Weights of a small image classifier.
Training: soap at rate 0.0037, 9200 steps, batches of 128, held-out accuracy 89%.
Data: trained on microscope photos of single blood and bone marrow cells, 97085 training examples.
Rows from block 2, named by matrix and row number. Each number is 200 + 40 x the weight over its row's rms, rounded and kept within 0 to 999. All counts start at 0. After the name is the row's rms in percent of the matrix's.
# fc2: squeeze-excite expand (model.blocks.2.se.fc2.weight, 320x40), inputs 0-39
fc2.94,088,282,202,230,221,159,145,191,183,209,218,215,139,182,233,214,187,175,132,131,170,165,241,178,232,207,229,236,230,151,280,159,173,222,241,169,216,168,301,180,210
fc2.95,105,214,199,185,294,176,246,114,178,183,223,184,202,249,183,210,148,100,149,148,197,202,231,197,194,175,207,211,188,237,251,280,179,190,153,199,161,141,182,161,196
fc2.96,092,163,192,268,226,212,127,262,175,220,223,262,222,130,235,142,191,176,282,184,246,171,235,229,168,263,199,185,194,172,123,247,184,170,202,209,215,251,206,241,189
fc2.97,074,242,118,124,273,217,244,204,175,149,204,251,184,151,137,187,253,165,170,156,175,201,187,208,189,215,227,151,156,196,132,132,183,197,209,214,188,205,160,266,181
fc2.98,103,235,147,218,190,187,218,134,238,221,200,215,207,248,147,247,164,190,92,224,154,148,196,177,180,97,177,152,178,233,196,204,220,173,197,232,198,236,203,115,203
fc2.99,086,248,196,158,222,168,166,213,148,242,202,247,255,283,207,223,95,221,173,258,219,132,178,189,166,193,220,216,245,216,183,189,249,181,228,180,229,155,261,212,261
fc2.100,109,208,217,256,158,198,243,169,223,159,243,247,151,216,179,177,209,285,194,234,143,217,158,190,164,240,149,219,269,198,225,270,230,193,98,159,171,164,203,200,226
fc2.101,085,187,180,204,168,216,180,164,127,220,162,142,174,177,200,236,241,226,165,208,215,260,218,196,224,200,210,276,196,184,252,302,191,130,263,247,248,134,184,241,197
fc2.102,111,273,274,169,175,160,247,220,236,188,244,201,141,235,200,256,255,178,182,249,249,211,197,202,204,225,261,131,154,247,138,208,190,174,233,156,200,181,180,264,160
fc2.103,078,221,165,175,177,173,169,231,188,149,232,158,178,270,215,227,266,224,210,196,201,201,287,209,209,210,205,182,139,172,107,138,149,209,178,210,152,174,206,252,114
fc2.104,056,199,95,202,232,141,179,156,154,168,242,123,187,227,158,207,164,219,210,208,131,229,179,210,212,170,185,199,212,274,132,237,280,216,199,228,205,199,168,144,213
fc2.105,108,161,278,217,241,202,273,117,177,211,224,190,197,194,188,275,226,175,205,261,258,210,186,228,139,236,206,227,211,142,174,172,132,228,195,212,276,233,240,199,171
fc2.106,088,245,290,212,123,213,205,134,222,213,197,220,205,145,180,216,173,239,102,232,208,173,186,222,248,212,112,212,212,185,256,234,199,193,167,230,244,146,200,239,227
fc2.107,091,227,155,179,186,213,254,177,225,250,127,207,117,159,199,120,203,172,212,182,191,174,208,132,258,203,251,194,213,172,164,122,192,229,205,168,185,152,240,221,125
fc2.108,107,182,143,195,179,186,164,151,174,209,294,137,181,208,153,137,197,208,207,203,116,144,190,187,183,251,237,176,157,273,248,219,223,210,191,184,137,170,210,161,254
fc2.109,118,194,252,209,189,258,134,200,137,160,177,175,271,209,249,165,147,222,232,147,210,232,254,118,212,252,161,230,151,200,160,202,171,255,266,186,197,210,196,244,186
fc2.110,131,205,213,195,174,130,191,218,169,197,261,232,225,196,151,192,168,226,223,204,182,249,185,201,228,199,233,198,184,54,177,239,227,205,244,242,289,142,216,244,184
fc2.111,096,185,189,201,218,258,175,304,198,178,281,187,205,136,226,210,128,210,104,148,197,188,152,120,192,202,179,188,247,164,189,197,202,190,240,232,191,168,233,233,203
fc2.112,150,189,174,166,239,234,212,239,191,271,221,173,226,175,204,192,160,181,242,182,320,215,188,234,204,264,211,173,206,197,77,215,201,211,171,241,157,236,157,157,188
fc2.113,096,223,155,219,217,210,232,194,169,200,212,178,235,224,190,186,260,205,222,137,265,244,105,169,171,192,167,171,290,230,186,194,203,231,291,239,219,152,253,180,145
fc2.114,084,185,238,197,194,113,139,201,192,204,160,235,214,151,212,141,201,188,239,217,217,189,205,166,139,281,183,198,187,126,149,259,95,207,179,151,182,230,213,178,201
fc2.115,087,219,215,126,179,189,267,162,173,286,148,175,139,207,158,188,210,279,185,260,262,194,203,152,232,246,245,235,168,175,183,207,200,168,159,143,208,227,217,153,214
fc2.116,075,243,179,153,273,184,238,207,216,227,170,259,155,204,243,123,148,195,229,233,206,201,191,237,262,187,203,141,171,243,218,186,160,252,221,195,234,195,186,283,115
fc2.117,100,200,131,174,165,203,225,195,206,180,204,208,185,143,149,209,198,232,142,196,250,200,176,231,218,138,275,141,233,300,146,148,170,250,256,209,182,179,253,186,164
fc2.118,146,233,119,208,192,202,221,271,171,247,176,211,212,210,230,269,221,239,177,222,192,224,274,190,203,217,224,120,237,207,182,253,108,216,151,177,209,262,157,221,246
fc2.119,113,201,249,150,150,241,226,267,162,214,181,166,172,205,194,216,207,209,249,221,195,235,221,190,212,238,206,236,219,178,224,210,223,156,292,73,238,163,248,245,246
fc2.120,104,114,119,197,178,260,264,155,188,247,241,249,144,200,202,217,212,219,228,182,186,180,140,228,198,243,206,240,177,147,194,190,197,241,124,203,266,135,183,194,187
fc2.121,097,253,92,161,206,199,237,193,207,223,186,177,153,201,269,203,262,229,173,161,204,193,189,140,173,250,188,178,180,251,261,244,232,156,254,152,159,200,267,228,212
fc2.122,079,207,244,80,277,233,161,219,224,210,136,234,206,156,222,223,180,156,219,175,213,222,197,173,169,171,211,264,195,159,248,166,172,186,101,189,211,212,233,185,235
fc2.123,109,168,191,264,138,252,157,248,168,247,259,172,265,246,209,157,198,179,189,224,150,238,222,149,157,166,223,186,215,222,78,237,208,206,186,212,157,228,185,194,195
fc2.124,115,287,189,140,204,225,258,189,211,161,330,187,193,233,163,221,174,180,202,165,223,229,211,211,210,183,242,235,206,149,138,181,276,158,182,162,239,225,194,205,233
fc2.125,100,248,173,196,193,186,205,216,154,217,231,212,130,245,205,236,188,264,225,186,228,238,236,168,326,177,209,136,218,163,240,243,112,168,228,206,202,207,233,148,197
fc2.126,073,220,195,231,169,189,239,197,239,184,279,238,159,172,220,248,225,152,254,216,254,258,323,199,222,196,163,179,180,204,191,237,169,207,201,214,206,249,232,129,136
fc2.127,074,218,214,167,232,198,233,146,200,216,271,188,179,184,156,201,270,190,163,173,262,207,278,224,219,165,205,197,163,103,224,147,227,219,264,133,257,223,190,187,154
fc2.128,073,242,195,239,224,103,209,236,156,186,201,192,177,217,174,149,134,190,207,268,134,245,232,166,186,249,195,198,178,224,276,172,134,291,176,197,227,196,202,230,208
fc2.129,099,195,322,117,190,201,194,172,144,166,214,231,214,251,161,174,198,215,240,174,209,230,162,153,230,211,261,180,191,227,210,242,237,122,180,220,144,189,196,230,259
fc2.130,109,207,216,217,154,172,160,158,246,219,162,239,211,185,173,216,207,298,153,178,170,213,251,202,222,210,236,233,227,114,129,287,217,182,217,119,236,193,218,234,179
fc2.131,119,167,153,216,172,225,231,194,189,185,156,161,155,232,231,171,222,157,192,249,292,186,211,234,161,192,270,275,183,180,181,224,128,262,164,128,254,186,210,206,248
fc2.132,130,157,162,162,167,232,215,106,213,258,210,227,188,146,269,219,187,248,250,157,194,176,216,192,188,234,212,112,262,217,198,249,185,225,152,248,192,257,223,191,253
fc2.133,080,188,242,155,216,229,189,190,208,222,258,158,250,214,191,124,213,181,122,158,203,134,208,188,201,124,183,207,234,220,267,256,162,172,111,224,243,189,146,202,226
fc2.134,093,141,240,221,151,142,214,150,166,176,153,124,221,240,144,228,180,278,202,196,235,179,146,252,181,253,186,215,252,189,135,146,245,229,222,151,223,212,211,202,178
fc2.135,098,201,210,234,209,181,219,226,158,204,187,196,207,194,188,220,207,137,200,168,206,217,239,163,150,239,172,268,235,220,268,230,200,119,115,184,181,219,280,87,200
fc2.136,077,154,225,148,161,236,188,152,183,196,191,226,193,131,196,240,197,214,193,126,138,256,207,218,245,114,207,202,223,136,196,211,163,247,258,282,172,208,260,187,181
fc2.137,104,198,152,137,184,173,179,128,220,186,151,196,165,163,230,218,204,211,74,213,217,204,198,194,184,151,153,263,145,230,270,184,246,224,205,191,245,215,166,141,189
fc2.138,124,193,193,194,249,194,239,168,204,237,108,231,226,141,246,170,179,206,276,269,210,208,99,190,212,248,181,128,162,181,201,173,184,149,216,188,229,184,243,189,254
fc2.139,094,229,199,232,180,184,224,202,251,224,228,213,201,120,174,195,152,206,243,253,220,206,192,139,223,319,182,101,201,163,233,221,175,246,181,186,182,189,215,262,147
fc2.140,072,233,183,200,212,208,223,199,234,243,248,213,161,198,200,189,270,187,250,213,218,142,191,110,264,178,206,221,224,210,293,217,197,141,192,156,137,209,138,180,119
fc2.141,148,175,146,163,230,259,195,178,134,238,134,278,195,149,146,159,242,317,211,244,175,176,170,177,227,183,193,166,152,248,195,184,176,210,190,171,185,223,200,164,198
fc2.142,085,250,204,197,235,184,240,199,223,167,266,242,235,193,216,196,268,192,211,151,291,207,177,161,251,168,205,195,194,184,162,212,124,185,207,196,204,209,314,168,123
fc2.143,074,250,108,142,233,223,198,129,215,198,184,177,164,163,157,199,277,264,163,175,157,217,243,186,236,172,171,143,146,229,261,213,159,251,237,214,215,186,216,188,172
fc2.144,110,227,127,218,165,141,198,293,214,245,137,189,149,272,153,191,142,222,248,266,211,195,171,212,248,202,202,178,169,188,178,213,176,193,151,167,203,208,271,207,151
fc2.145,103,171,158,166,182,197,202,155,221,229,215,223,164,183,126,235,203,205,177,142,224,166,277,152,318,228,204,168,209,257,244,194,212,178,164,189,168,284,153,186,213
fc2.146,104,223,204,239,254,209,179,150,165,283,172,228,152,238,176,187,187,290,131,264,183,166,214,187,177,165,207,269,268,247,139,177,226,165,210,171,210,215,230,165,203
fc2.147,104,163,217,204,181,212,200,183,103,246,191,198,273,210,148,197,125,163,162,196,200,187,201,181,226,193,142,164,218,306,107,190,191,209,188,224,143,250,202,205,172
fc2.148,068,232,209,249,219,307,115,168,149,197,183,205,203,164,144,142,159,197,165,198,122,161,229,118,216,178,170,208,160,210,215,182,172,197,213,169,234,187,261,224,188
fc2.149,097,157,223,231,181,245,218,208,213,235,269,253,158,231,220,162,276,168,226,222,150,183,147,200,171,145,203,198,172,125,227,172,175,198,153,245,187,223,227,300,149
fc2.150,092,213,263,120,221,163,187,205,145,202,163,193,81,173,213,185,205,190,199,128,155,218,168,193,226,194,241,181,225,126,210,197,251,245,213,244,151,167,202,207,139
fc2.151,118,237,245,170,156,240,202,188,193,177,237,167,217,210,164,263,158,154,189,275,262,225,235,162,168,175,216,108,198,200,226,211,170,204,224,162,290,150,138,165,174
fc2.152,069,219,140,260,156,203,180,186,254,201,206,168,118,258,212,163,107,207,246,168,172,232,137,192,204,188,146,214,230,198,190,108,189,190,133,196,212,152,217,182,211
fc2.153,142,205,170,166,247,250,216,167,250,136,201,224,107,164,152,261,231,211,186,183,218,208,191,237,203,227,244,138,141,255,183,183,202,235,161,208,211,230,282,138,235
fc2.154,068,202,177,263,193,262,233,229,221,213,126,162,174,192,157,199,190,187,205,245,161,221,224,132,195,314,207,246,221,148,157,206,202,185,154,137,207,228,178,139,250
fc2.155,082,166,187,243,143,241,195,202,137,225,245,222,188,210,167,173,192,240,195,262,228,206,203,167,250,227,196,207,113,289,167,146,224,181,205,124,255,271,214,236,197
fc2.156,145,238,179,137,199,134,225,212,184,229,168,281,144,173,190,227,203,198,133,178,243,205,142,255,265,206,153,209,159,190,256,129,250,185,213,245,239,239,184,236,217
fc2.157,109,187,162,174,159,191,190,194,191,222,257,227,209,172,296,133,210,214,160,209,180,176,176,220,218,174,228,205,255,291,229,128,172,209,185,302,154,206,259,223,208
fc2.158,105,203,234,178,209,255,186,240,164,222,282,198,214,198,243,99,189,216,251,145,193,197,190,200,204,280,260,231,165,170,134,199,234,193,210,272,137,177,214,181,161
fc2.159,121,181,189,249,180,172,294,218,198,275,131,230,220,170,178,234,254,218,228,221,197,228,215,242,205,252,185,240,164,167,190,280,217,232,224,228,220,229,130,115,204
fc2.160,107,200,154,220,180,243,205,185,181,196,231,171,132,150,229,99,177,216,221,218,209,253,237,179,159,219,226,138,178,277,161,109,164,201,144,197,193,244,146,198,193
fc2.161,077,129,193,246,179,180,142,159,246,227,193,148,249,174,150,199,174,172,243,133,159,181,232,202,272,262,196,230,212,231,210,128,215,210,146,203,235,203,153,271,231
fc2.162,087,129,242,189,187,213,219,194,226,207,155,235,227,271,200,168,143,242,205,251,190,184,275,258,127,245,270,149,220,155,203,201,153,186,188,258,268,201,207,229,207
fc2.163,114,202,178,232,166,161,295,169,173,241,162,204,263,254,234,228,172,204,246,179,96,170,212,243,207,215,229,192,205,191,209,119,262,203,245,257,188,181,249,193,192
fc2.164,102,232,236,170,167,203,212,237,193,223,133,177,117,170,148,238,296,207,220,164,188,210,198,183,223,215,148,249,146,128,204,238,191,217,193,177,220,147,106,169,207
fc2.165,098,145,217,218,144,302,182,211,249,165,171,226,251,211,236,212,232,182,167,271,212,186,224,152,203,154,249,138,165,188,202,195,222,158,190,271,164,275,181,157,206
fc2.166,104,142,200,174,161,187,210,131,205,140,190,282,164,181,243,229,187,273,195,202,246,228,171,159,267,179,230,184,201,135,251,166,145,229,223,219,118,236,206,182,217
fc2.167,100,206,254,202,202,147,222,160,149,170,164,181,148,235,210,240,163,190,186,136,216,175,141,230,185,197,263,221,232,260,147,223,149,168,255,205,200,168,170,270,290
fc2.168,106,233,233,175,173,235,177,219,163,187,249,234,155,204,217,200,233,129,178,265,220,136,175,157,152,98,206,269,239,255,159,198,186,254,236,211,175,246,155,191,190
fc2.169,072,208,235,223,188,214,186,176,155,195,199,173,123,235,139,191,174,264,236,147,159,235,137,182,160,157,187,186,152,248,154,249,158,170,233,188,117,169,204,167,127
fc2.170,087,211,194,156,230,187,215,221,269,264,164,156,219,185,166,224,219,219,216,169,158,196,216,219,245,229,191,295,99,171,128,153,197,201,162,180,242,224,241,270,207
fc2.171,101,151,217,197,160,221,225,220,232,269,249,234,234,264,224,198,251,174,199,215,167,211,205,157,132,183,169,222,193,210,137,164,86,209,217,169,201,235,239,114,200
fc2.172,066,270,145,154,187,260,218,161,222,215,275,200,166,207,244,224,161,165,214,142,216,253,209,232,179,208,166,99,178,201,212,222,127,204,207,184,159,171,195,143,259
fc2.173,073,162,177,154,227,180,233,160,297,256,183,193,182,151,231,160,185,195,160,216,129,267,171,153,210,164,194,275,200,157,211,170,216,186,168,115,216,202,169,190,257
fc2.174,082,201,200,192,248,144,183,245,209,202,196,215,191,169,260,188,223,207,225,155,232,245,158,180,258,183,215,265,219,175,252,240,206,74,250,198,228,165,207,266,265
fc2.175,089,206,239,218,248,217,247,180,193,202,183,177,184,243,157,180,214,192,153,295,272,142,173,187,174,144,215,291,236,245,231,213,183,254,140,207,260,202,179,202,144
fc2.176,071,264,159,257,139,171,211,204,216,241,213,194,195,221,215,187,190,261,111,168,183,204,187,143,210,163,224,269,167,166,179,254,204,280,152,265,200,211,135,194,167
fc2.177,085,147,215,200,188,163,143,186,244,202,241,139,220,184,190,163,194,234,142,172,198,154,116,158,176,231,224,208,219,224,175,128,147,139,185,182,218,248,234,97,199
fc2.178,109,189,221,223,201,165,165,190,164,225,248,264,161,180,205,149,196,239,200,225,281,183,296,157,158,244,134,221,135,115,202,218,220,183,230,185,166,202,239,250,193
fc2.179,102,187,221,287,204,177,174,223,222,173,191,280,193,185,193,224,200,128,212,234,108,219,171,237,173,195,259,180,218,150,140,281,135,172,222,203,182,221,225,258,185
fc2.180,082,263,133,151,195,245,196,143,181,235,197,163,243,237,133,166,139,227,221,163,219,166,201,158,194,137,265,186,142,277,178,188,120,202,167,195,210,195,194,204,176
fc2.181,114,220,211,207,248,223,305,218,184,181,207,198,207,98,201,191,248,195,181,200,239,218,175,202,175,155,159,247,143,203,245,180,211,265,171,192,205,150,198,268,110
fc2.182,139,196,201,160,164,216,228,208,116,206,199,227,156,225,157,251,212,266,163,215,189,189,154,236,170,134,181,230,181,163,244,242,134,181,224,310,168,211,239,256,194
fc2.183,094,218,213,201,195,218,214,216,197,236,181,208,268,242,103,160,167,226,226,198,286,125,146,182,191,222,160,194,208,236,240,166,227,261,219,95,180,165,170,214,197
fc2.184,097,238,207,212,181,183,231,205,206,274,220,233,169,212,189,115,202,178,183,222,195,198,177,203,233,142,165,274,189,160,219,216,94,195,209,242,197,121,243,177,290
fc2.185,099,270,210,162,196,228,226,200,261,225,165,217,122,158,182,202,232,172,180,232,227,185,138,213,272,306,217,220,180,195,174,195,263,157,204,225,183,206,249,217,277
fc2.186,098,253,136,146,227,226,212,181,199,182,216,217,207,212,181,190,309,216,121,231,140,209,145,240,220,228,188,256,272,208,188,128,246,217,147,214,184,233,225,184,220
fc2.187,069,159,157,208,199,134,217,210,204,203,179,232,200,219,193,244,218,211,283,139,175,198,233,162,222,236,201,206,53,158,203,156,209,175,211,205,216,208,200,272,137
fc2.188,099,264,172,239,218,229,212,216,213,204,293,191,244,174,157,179,187,220,338,223,235,193,148,200,192,216,288,170,161,183,188,165,223,184,175,239,192,192,226,244,212
fc2.189,100,248,225,185,214,196,98,181,220,134,190,288,180,175,232,211,226,246,242,101,215,150,181,202,237,262,218,179,242,209,180,185,227,157,205,210,212,152,244,245,195
fc2.190,122,226,165,188,93,158,258,219,160,215,188,117,197,178,171,191,171,122,244,149,233,217,234,104,159,151,187,173,189,197,214,232,225,184,186,152,195,188,223,205,235
fc2.191,098,161,211,200,158,240,166,239,227,218,153,161,174,151,221,167,269,172,242,233,265,139,213,185,169,192,170,237,119,225,238,199,161,201,121,157,140,157,163,230,169
fc2.192,156,294,225,232,145,201,225,255,235,234,197,198,185,140,152,105,208,180,185,184,169,139,212,169,231,182,150,257,126,221,201,214,161,199,133,207,208,145,197,212,204
fc2.193,089,181,168,196,133,238,238,241,121,182,161,164,176,185,176,206,219,235,176,239,279,239,212,233,191,218,197,208,280,203,90,180,263,207,214,221,162,238,197,154,169
fc2.194,106,219,231,207,196,187,260,171,187,238,227,199,266,270,265,240,205,215,142,263,157,224,225,198,158,116,208,229,163,203,199,217,199,275,200,152,179,213,216,244,289
fc2.195,108,198,217,263,195,243,223,179,159,169,199,269,176,284,195,269,147,249,235,220,186,214,193,223,143,174,211,249,152,184,257,256,160,231,184,146,128,213,155,224,209
fc2.196,085,189,200,207,103,318,200,189,176,189,239,214,182,220,225,235,214,201,192,200,138,151,214,175,205,259,158,109,153,182,196,195,217,124,207,210,156,178,228,245,219
fc2.197,153,147,282,232,206,184,171,236,155,160,239,212,207,250,270,172,244,166,199,203,137,220,184,231,191,200,305,166,256,208,146,233,247,223,216,152,174,240,223,185,229
fc2.198,078,156,141,207,167,191,158,131,184,210,217,191,219,136,233,227,160,250,214,158,213,215,179,203,184,159,207,244,231,247,174,141,316,143,170,196,187,217,123,159,201
fc2.199,084,175,109,198,267,260,211,204,173,166,219,206,183,208,119,203,213,206,177,136,213,189,238,163,197,187,215,174,248,296,200,230,219,187,172,174,207,143,163,297,186
fc2.200,090,163,149,191,175,204,224,167,218,208,144,196,270,236,172,175,181,173,184,100,160,139,202,130,218,219,285,213,225,209,269,249,237,181,195,149,252,170,230,182,199
fc2.201,087,253,187,196,251,249,201,210,169,203,195,195,175,177,181,208,172,219,201,124,181,275,129,205,117,204,210,236,169,165,260,212,146,240,188,187,122,150,157,155,261
fc2.202,085,165,189,188,148,286,247,149,129,114,128,169,218,228,190,215,214,171,214,234,239,184,230,192,244,244,231,177,174,229,200,200,227,216,233,212,183,222,100,242,170
fc2.203,080,242,256,218,161,162,296,176,151,243,209,201,174,195,193,227,259,144,265,180,220,204,285,192,183,161,204,185,203,238,179,111,239,176,208,192,162,180,134,236,197
fc2.204,100,268,177,168,196,196,243,202,232,241,158,205,191,243,174,156,152,200,242,213,306,184,186,263,124,157,193,222,165,153,242,142,148,177,206,195,242,186,184,177,135
fc2.205,103,253,206,184,166,101,240,202,136,191,234,161,183,217,216,241,168,225,175,275,241,166,231,193,175,208,198,233,202,193,116,271,230,187,219,260,184,250,270,174,192
fc2.206,126,179,160,189,223,227,185,232,149,190,247,271,264,153,201,181,208,185,199,190,228,218,120,270,126,215,271,116,174,186,221,207,133,209,206,256,228,194,214,218,160
fc2.207,129,111,297,188,129,197,191,143,210,178,227,181,228,231,128,138,168,164,217,201,234,228,203,150,171,263,158,230,211,170,229,210,186,170,199,203,196,213,125,221,154
fc2.208,082,179,203,187,138,208,218,214,172,191,206,185,187,167,111,154,144,242,178,230,150,201,232,204,146,145,215,246,213,278,218,266,128,249,205,201,238,280,213,157,198
fc2.209,098,193,189,215,154,194,217,166,165,223,167,212,121,253,232,172,235,309,127,216,159,207,254,213,237,162,220,145,156,204,133,158,176,157,171,222,216,212,206,180,141
fc2.210,080,176,219,231,162,226,237,197,177,154,182,132,190,190,188,248,192,138,182,205,148,160,244,173,228,171,296,243,181,153,120,115,157,248,187,171,195,214,241,238,196
fc2.211,087,287,237,193,158,248,202,241,224,234,180,207,208,140,146,168,170,272,173,161,192,155,248,205,227,145,187,194,106,224,225,179,182,196,257,216,163,167,200,223,275
fc2.212,077,239,179,155,290,151,175,231,243,216,166,212,188,206,178,223,176,242,169,177,215,232,244,147,207,265,199,222,193,222,218,190,174,83,250,221,119,250,213,231,213
fc2.213,075,205,187,211,201,176,185,47,190,257,169,274,196,220,179,170,161,174,183,259,217,199,237,195,230,165,184,256,214,232,141,225,195,160,155,161,230,208,224,247,177
fc2.214,082,258,173,160,205,209,245,212,175,160,176,193,185,171,275,196,231,162,201,264,225,242,194,200,121,133,282,259,227,97,185,223,237,198,194,187,207,187,244,228,198
fc2.215,120,255,233,183,211,181,267,284,186,242,222,232,169,205,198,220,173,189,174,196,207,209,233,245,278,232,254,201,172,205,202,209,164,137,197,166,120,235,177,92,173
fc2.216,106,192,220,171,180,217,165,198,202,216,237,272,169,213,294,260,202,194,228,180,214,259,133,163,201,276,214,236,202,143,168,270,200,291,249,211,226,227,218,178,191
fc2.217,126,167,210,164,212,207,163,286,188,240,169,191,187,215,266,114,201,223,203,133,191,253,169,139,205,199,222,152,232,106,131,270,165,185,219,191,221,217,209,193,212
fc2.218,117,125,254,237,176,221,214,180,143,209,164,231,249,214,236,258,245,176,190,224,179,194,202,221,166,207,234,176,229,153,86,267,163,249,208,267,231,165,166,198,191
fc2.219,084,203,171,190,209,232,201,170,199,184,213,308,179,223,243,252,175,162,198,166,245,232,157,200,262,184,197,181,222,123,189,233,319,221,161,232,197,218,246,257,190
fc2.220,113,172,219,140,216,214,193,258,224,225,198,140,143,222,154,229,201,166,186,163,238,208,171,297,153,118,248,192,244,177,185,239,168,185,206,165,247,174,172,113,196
fc2.221,085,227,194,206,188,204,237,254,140,210,204,202,171,139,219,235,188,217,183,167,237,242,96,113,140,194,196,139,205,213,180,256,186,214,193,171,196,149,102,190,171
fc2.222,111,178,186,179,168,191,189,156,244,216,234,187,199,236,83,189,150,213,190,240,251,275,240,179,219,135,171,200,179,199,249,272,183,185,192,215,212,269,199,284,187
fc2.223,104,300,230,147,230,202,132,215,260,199,184,155,133,223,188,200,195,252,209,226,264,208,199,201,190,200,133,179,95,152,209,184,217,225,183,238,191,153,189,228,236
fc2.224,113,158,198,219,223,196,172,250,262,250,218,252,220,220,200,159,100,196,199,207,127,235,160,229,206,246,240,211,187,164,277,165,185,188,171,257,229,171,195,110,212
fc2.225,091,191,199,198,168,245,178,214,168,184,182,229,300,180,225,204,172,200,187,188,152,217,124,145,95,145,240,137,278,139,208,184,199,183,163,193,195,156,222,202,222
fc2.226,104,299,208,169,247,205,231,196,280,164,185,201,136,92,251,189,232,159,185,164,216,220,156,275,208,168,175,197,210,237,237,171,215,210,248,191,237,191,223,167,209
fc2.227,080,145,237,160,204,260,140,197,152,180,179,196,181,137,208,261,133,229,199,226,192,193,184,181,232,168,225,226,142,184,215,249,175,226,246,189,273,176,170,105,263
fc2.228,120,182,209,265,240,158,224,117,238,181,156,178,123,197,162,261,172,213,170,190,186,143,152,180,167,182,204,203,265,223,288,216,193,256,249,192,167,165,150,204,220
fc2.229,104,161,150,218,240,186,172,263,227,200,131,172,168,192,140,226,160,202,178,211,193,132,307,246,230,189,268,134,195,179,239,164,219,241,196,187,241,207,158,218,241
fc2.230,127,284,216,190,211,151,209,133,226,254,145,131,172,181,202,150,208,207,231,156,165,184,198,199,159,199,204,268,194,213,174,219,230,243,262,136,166,147,213,123,241
fc2.231,067,261,218,209,172,203,202,166,242,209,149,221,191,238,205,250,269,230,282,168,187,201,131,154,198,195,116,253,210,193,193,145,138,145,251,167,156,168,211,156,204
fc2.232,105,218,189,145,137,193,199,232,206,267,169,181,207,135,152,141,174,179,209,183,244,260,158,186,214,251,192,248,133,170,228,235,148,133,208,204,218,125,215,241,254
fc2.233,080,136,165,172,181,243,174,192,190,285,142,174,300,184,198,160,183,202,222,210,204,203,168,200,158,250,168,259,243,224,198,222,166,165,257,203,147,189,118,233,159
fc2.234,094,156,269,227,229,217,160,163,216,141,248,256,135,275,186,205,190,162,169,181,168,209,112,180,115,200,187,149,222,194,193,208,224,284,176,226,171,195,176,200,210
fc2.235,074,142,170,199,161,136,222,190,174,166,167,183,129,179,223,203,239,121,174,187,163,221,184,169,251,161,183,215,232,129,199,243,192,170,221,232,146,273,224,242,116
fc2.236,085,195,182,210,158,157,295,217,165,208,236,211,296,176,262,182,177,164,209,117,185,175,173,149,191,205,170,171,219,177,182,287,153,170,179,198,163,215,162,148,231
fc2.237,070,245,254,196,241,265,230,194,170,223,146,237,241,222,301,142,161,204,176,128,269,173,200,185,211,192,162,197,176,176,191,194,233,274,196,203,241,196,219,247,138
fc2.238,092,200,175,250,216,194,158,232,145,250,224,146,276,194,230,210,146,203,286,133,176,149,141,157,122,240,179,166,210,213,232,182,188,215,208,248,177,152,168,180,225
fc2.239,099,144,202,207,241,156,212,136,202,159,90,169,215,257,115,276,200,147,228,206,185,202,234,237,168,222,201,207,176,141,137,223,194,182,213,242,200,186,193,164,235
fc2.240,106,234,79,193,201,177,179,239,197,145,160,150,268,190,233,134,92,147,241,189,237,226,216,198,208,185,208,160,224,231,211,160,218,189,224,196,153,198,232,206,212
fc2.241,114,172,120,174,210,200,171,279,187,231,252,200,149,144,149,222,182,218,190,163,206,169,157,209,121,237,250,171,205,134,190,284,198,239,189,230,193,195,199,279,200
fc2.242,064,146,183,150,194,143,245,203,219,184,166,277,197,237,236,210,208,158,169,250,170,219,141,196,200,145,197,197,95,189,202,190,191,193,255,185,201,258,164,295,235
fc2.243,119,217,182,147,221,228,145,246,201,255,216,245,207,218,287,193,250,218,122,116,242,210,198,186,144,204,131,215,237,179,151,255,194,239,221,211,234,192,161,207,247
fc2.244,103,184,234,195,209,230,211,186,222,241,156,180,179,187,155,235,185,153,145,229,230,155,122,194,205,105,192,235,150,225,255,220,184,221,204,194,187,247,142,185,319
fc2.245,105,179,132,228,176,145,234,131,201,246,156,194,194,208,140,157,236,271,165,237,223,232,274,258,173,198,222,129,217,195,217,171,181,141,164,176,149,203,173,179,149
fc2.246,093,194,131,211,173,170,201,228,198,278,228,175,205,165,101,186,183,195,217,150,232,199,206,166,189,239,156,172,181,115,190,281,217,175,165,250,276,235,245,209,197
fc2.247,101,161,186,199,211,166,120,177,188,239,139,210,192,236,204,156,224,214,181,240,154,191,154,259,239,206,113,226,259,206,264,276,251,147,169,243,222,184,222,238,183
fc2.248,115,273,253,151,206,235,241,214,254,218,253,218,247,157,183,232,198,276,193,206,213,88,195,166,227,187,166,213,224,201,215,144,207,169,198,233,214,149,277,165,176
fc2.249,113,241,165,169,198,186,229,207,285,141,201,199,213,203,226,225,231,187,246,249,173,185,146,299,212,224,197,263,215,195,177,197,123,214,288,170,204,205,251,132,207
fc2.250,116,175,242,244,239,150,168,206,226,262,212,247,170,279,207,225,230,223,159,211,193,193,127,231,189,172,166,115,210,163,138,234,246,209,146,196,163,252,226,162,143
fc2.251,066,212,253,217,190,191,197,160,178,323,158,174,243,190,208,183,153,195,282,260,150,203,230,221,186,226,214,151,260,206,179,184,242,159,269,204,223,173,179,255,163
fc2.252,103,284,275,196,142,224,158,230,131,196,211,195,179,161,178,139,192,199,198,188,197,187,223,185,115,143,168,177,166,200,154,230,280,199,174,202,239,214,153,271,198
fc2.253,076,235,189,120,214,164,139,267,159,176,208,111,181,182,198,251,222,197,264,229,279,213,235,154,183,239,209,216,158,199,190,168,163,254,252,136,192,186,234,180,191
fc2.254,096,189,183,193,207,159,159,156,289,215,163,177,289,258,156,183,198,208,199,177,216,214,142,224,182,154,228,261,248,243,157,261,207,199,168,168,200,270,233,269,220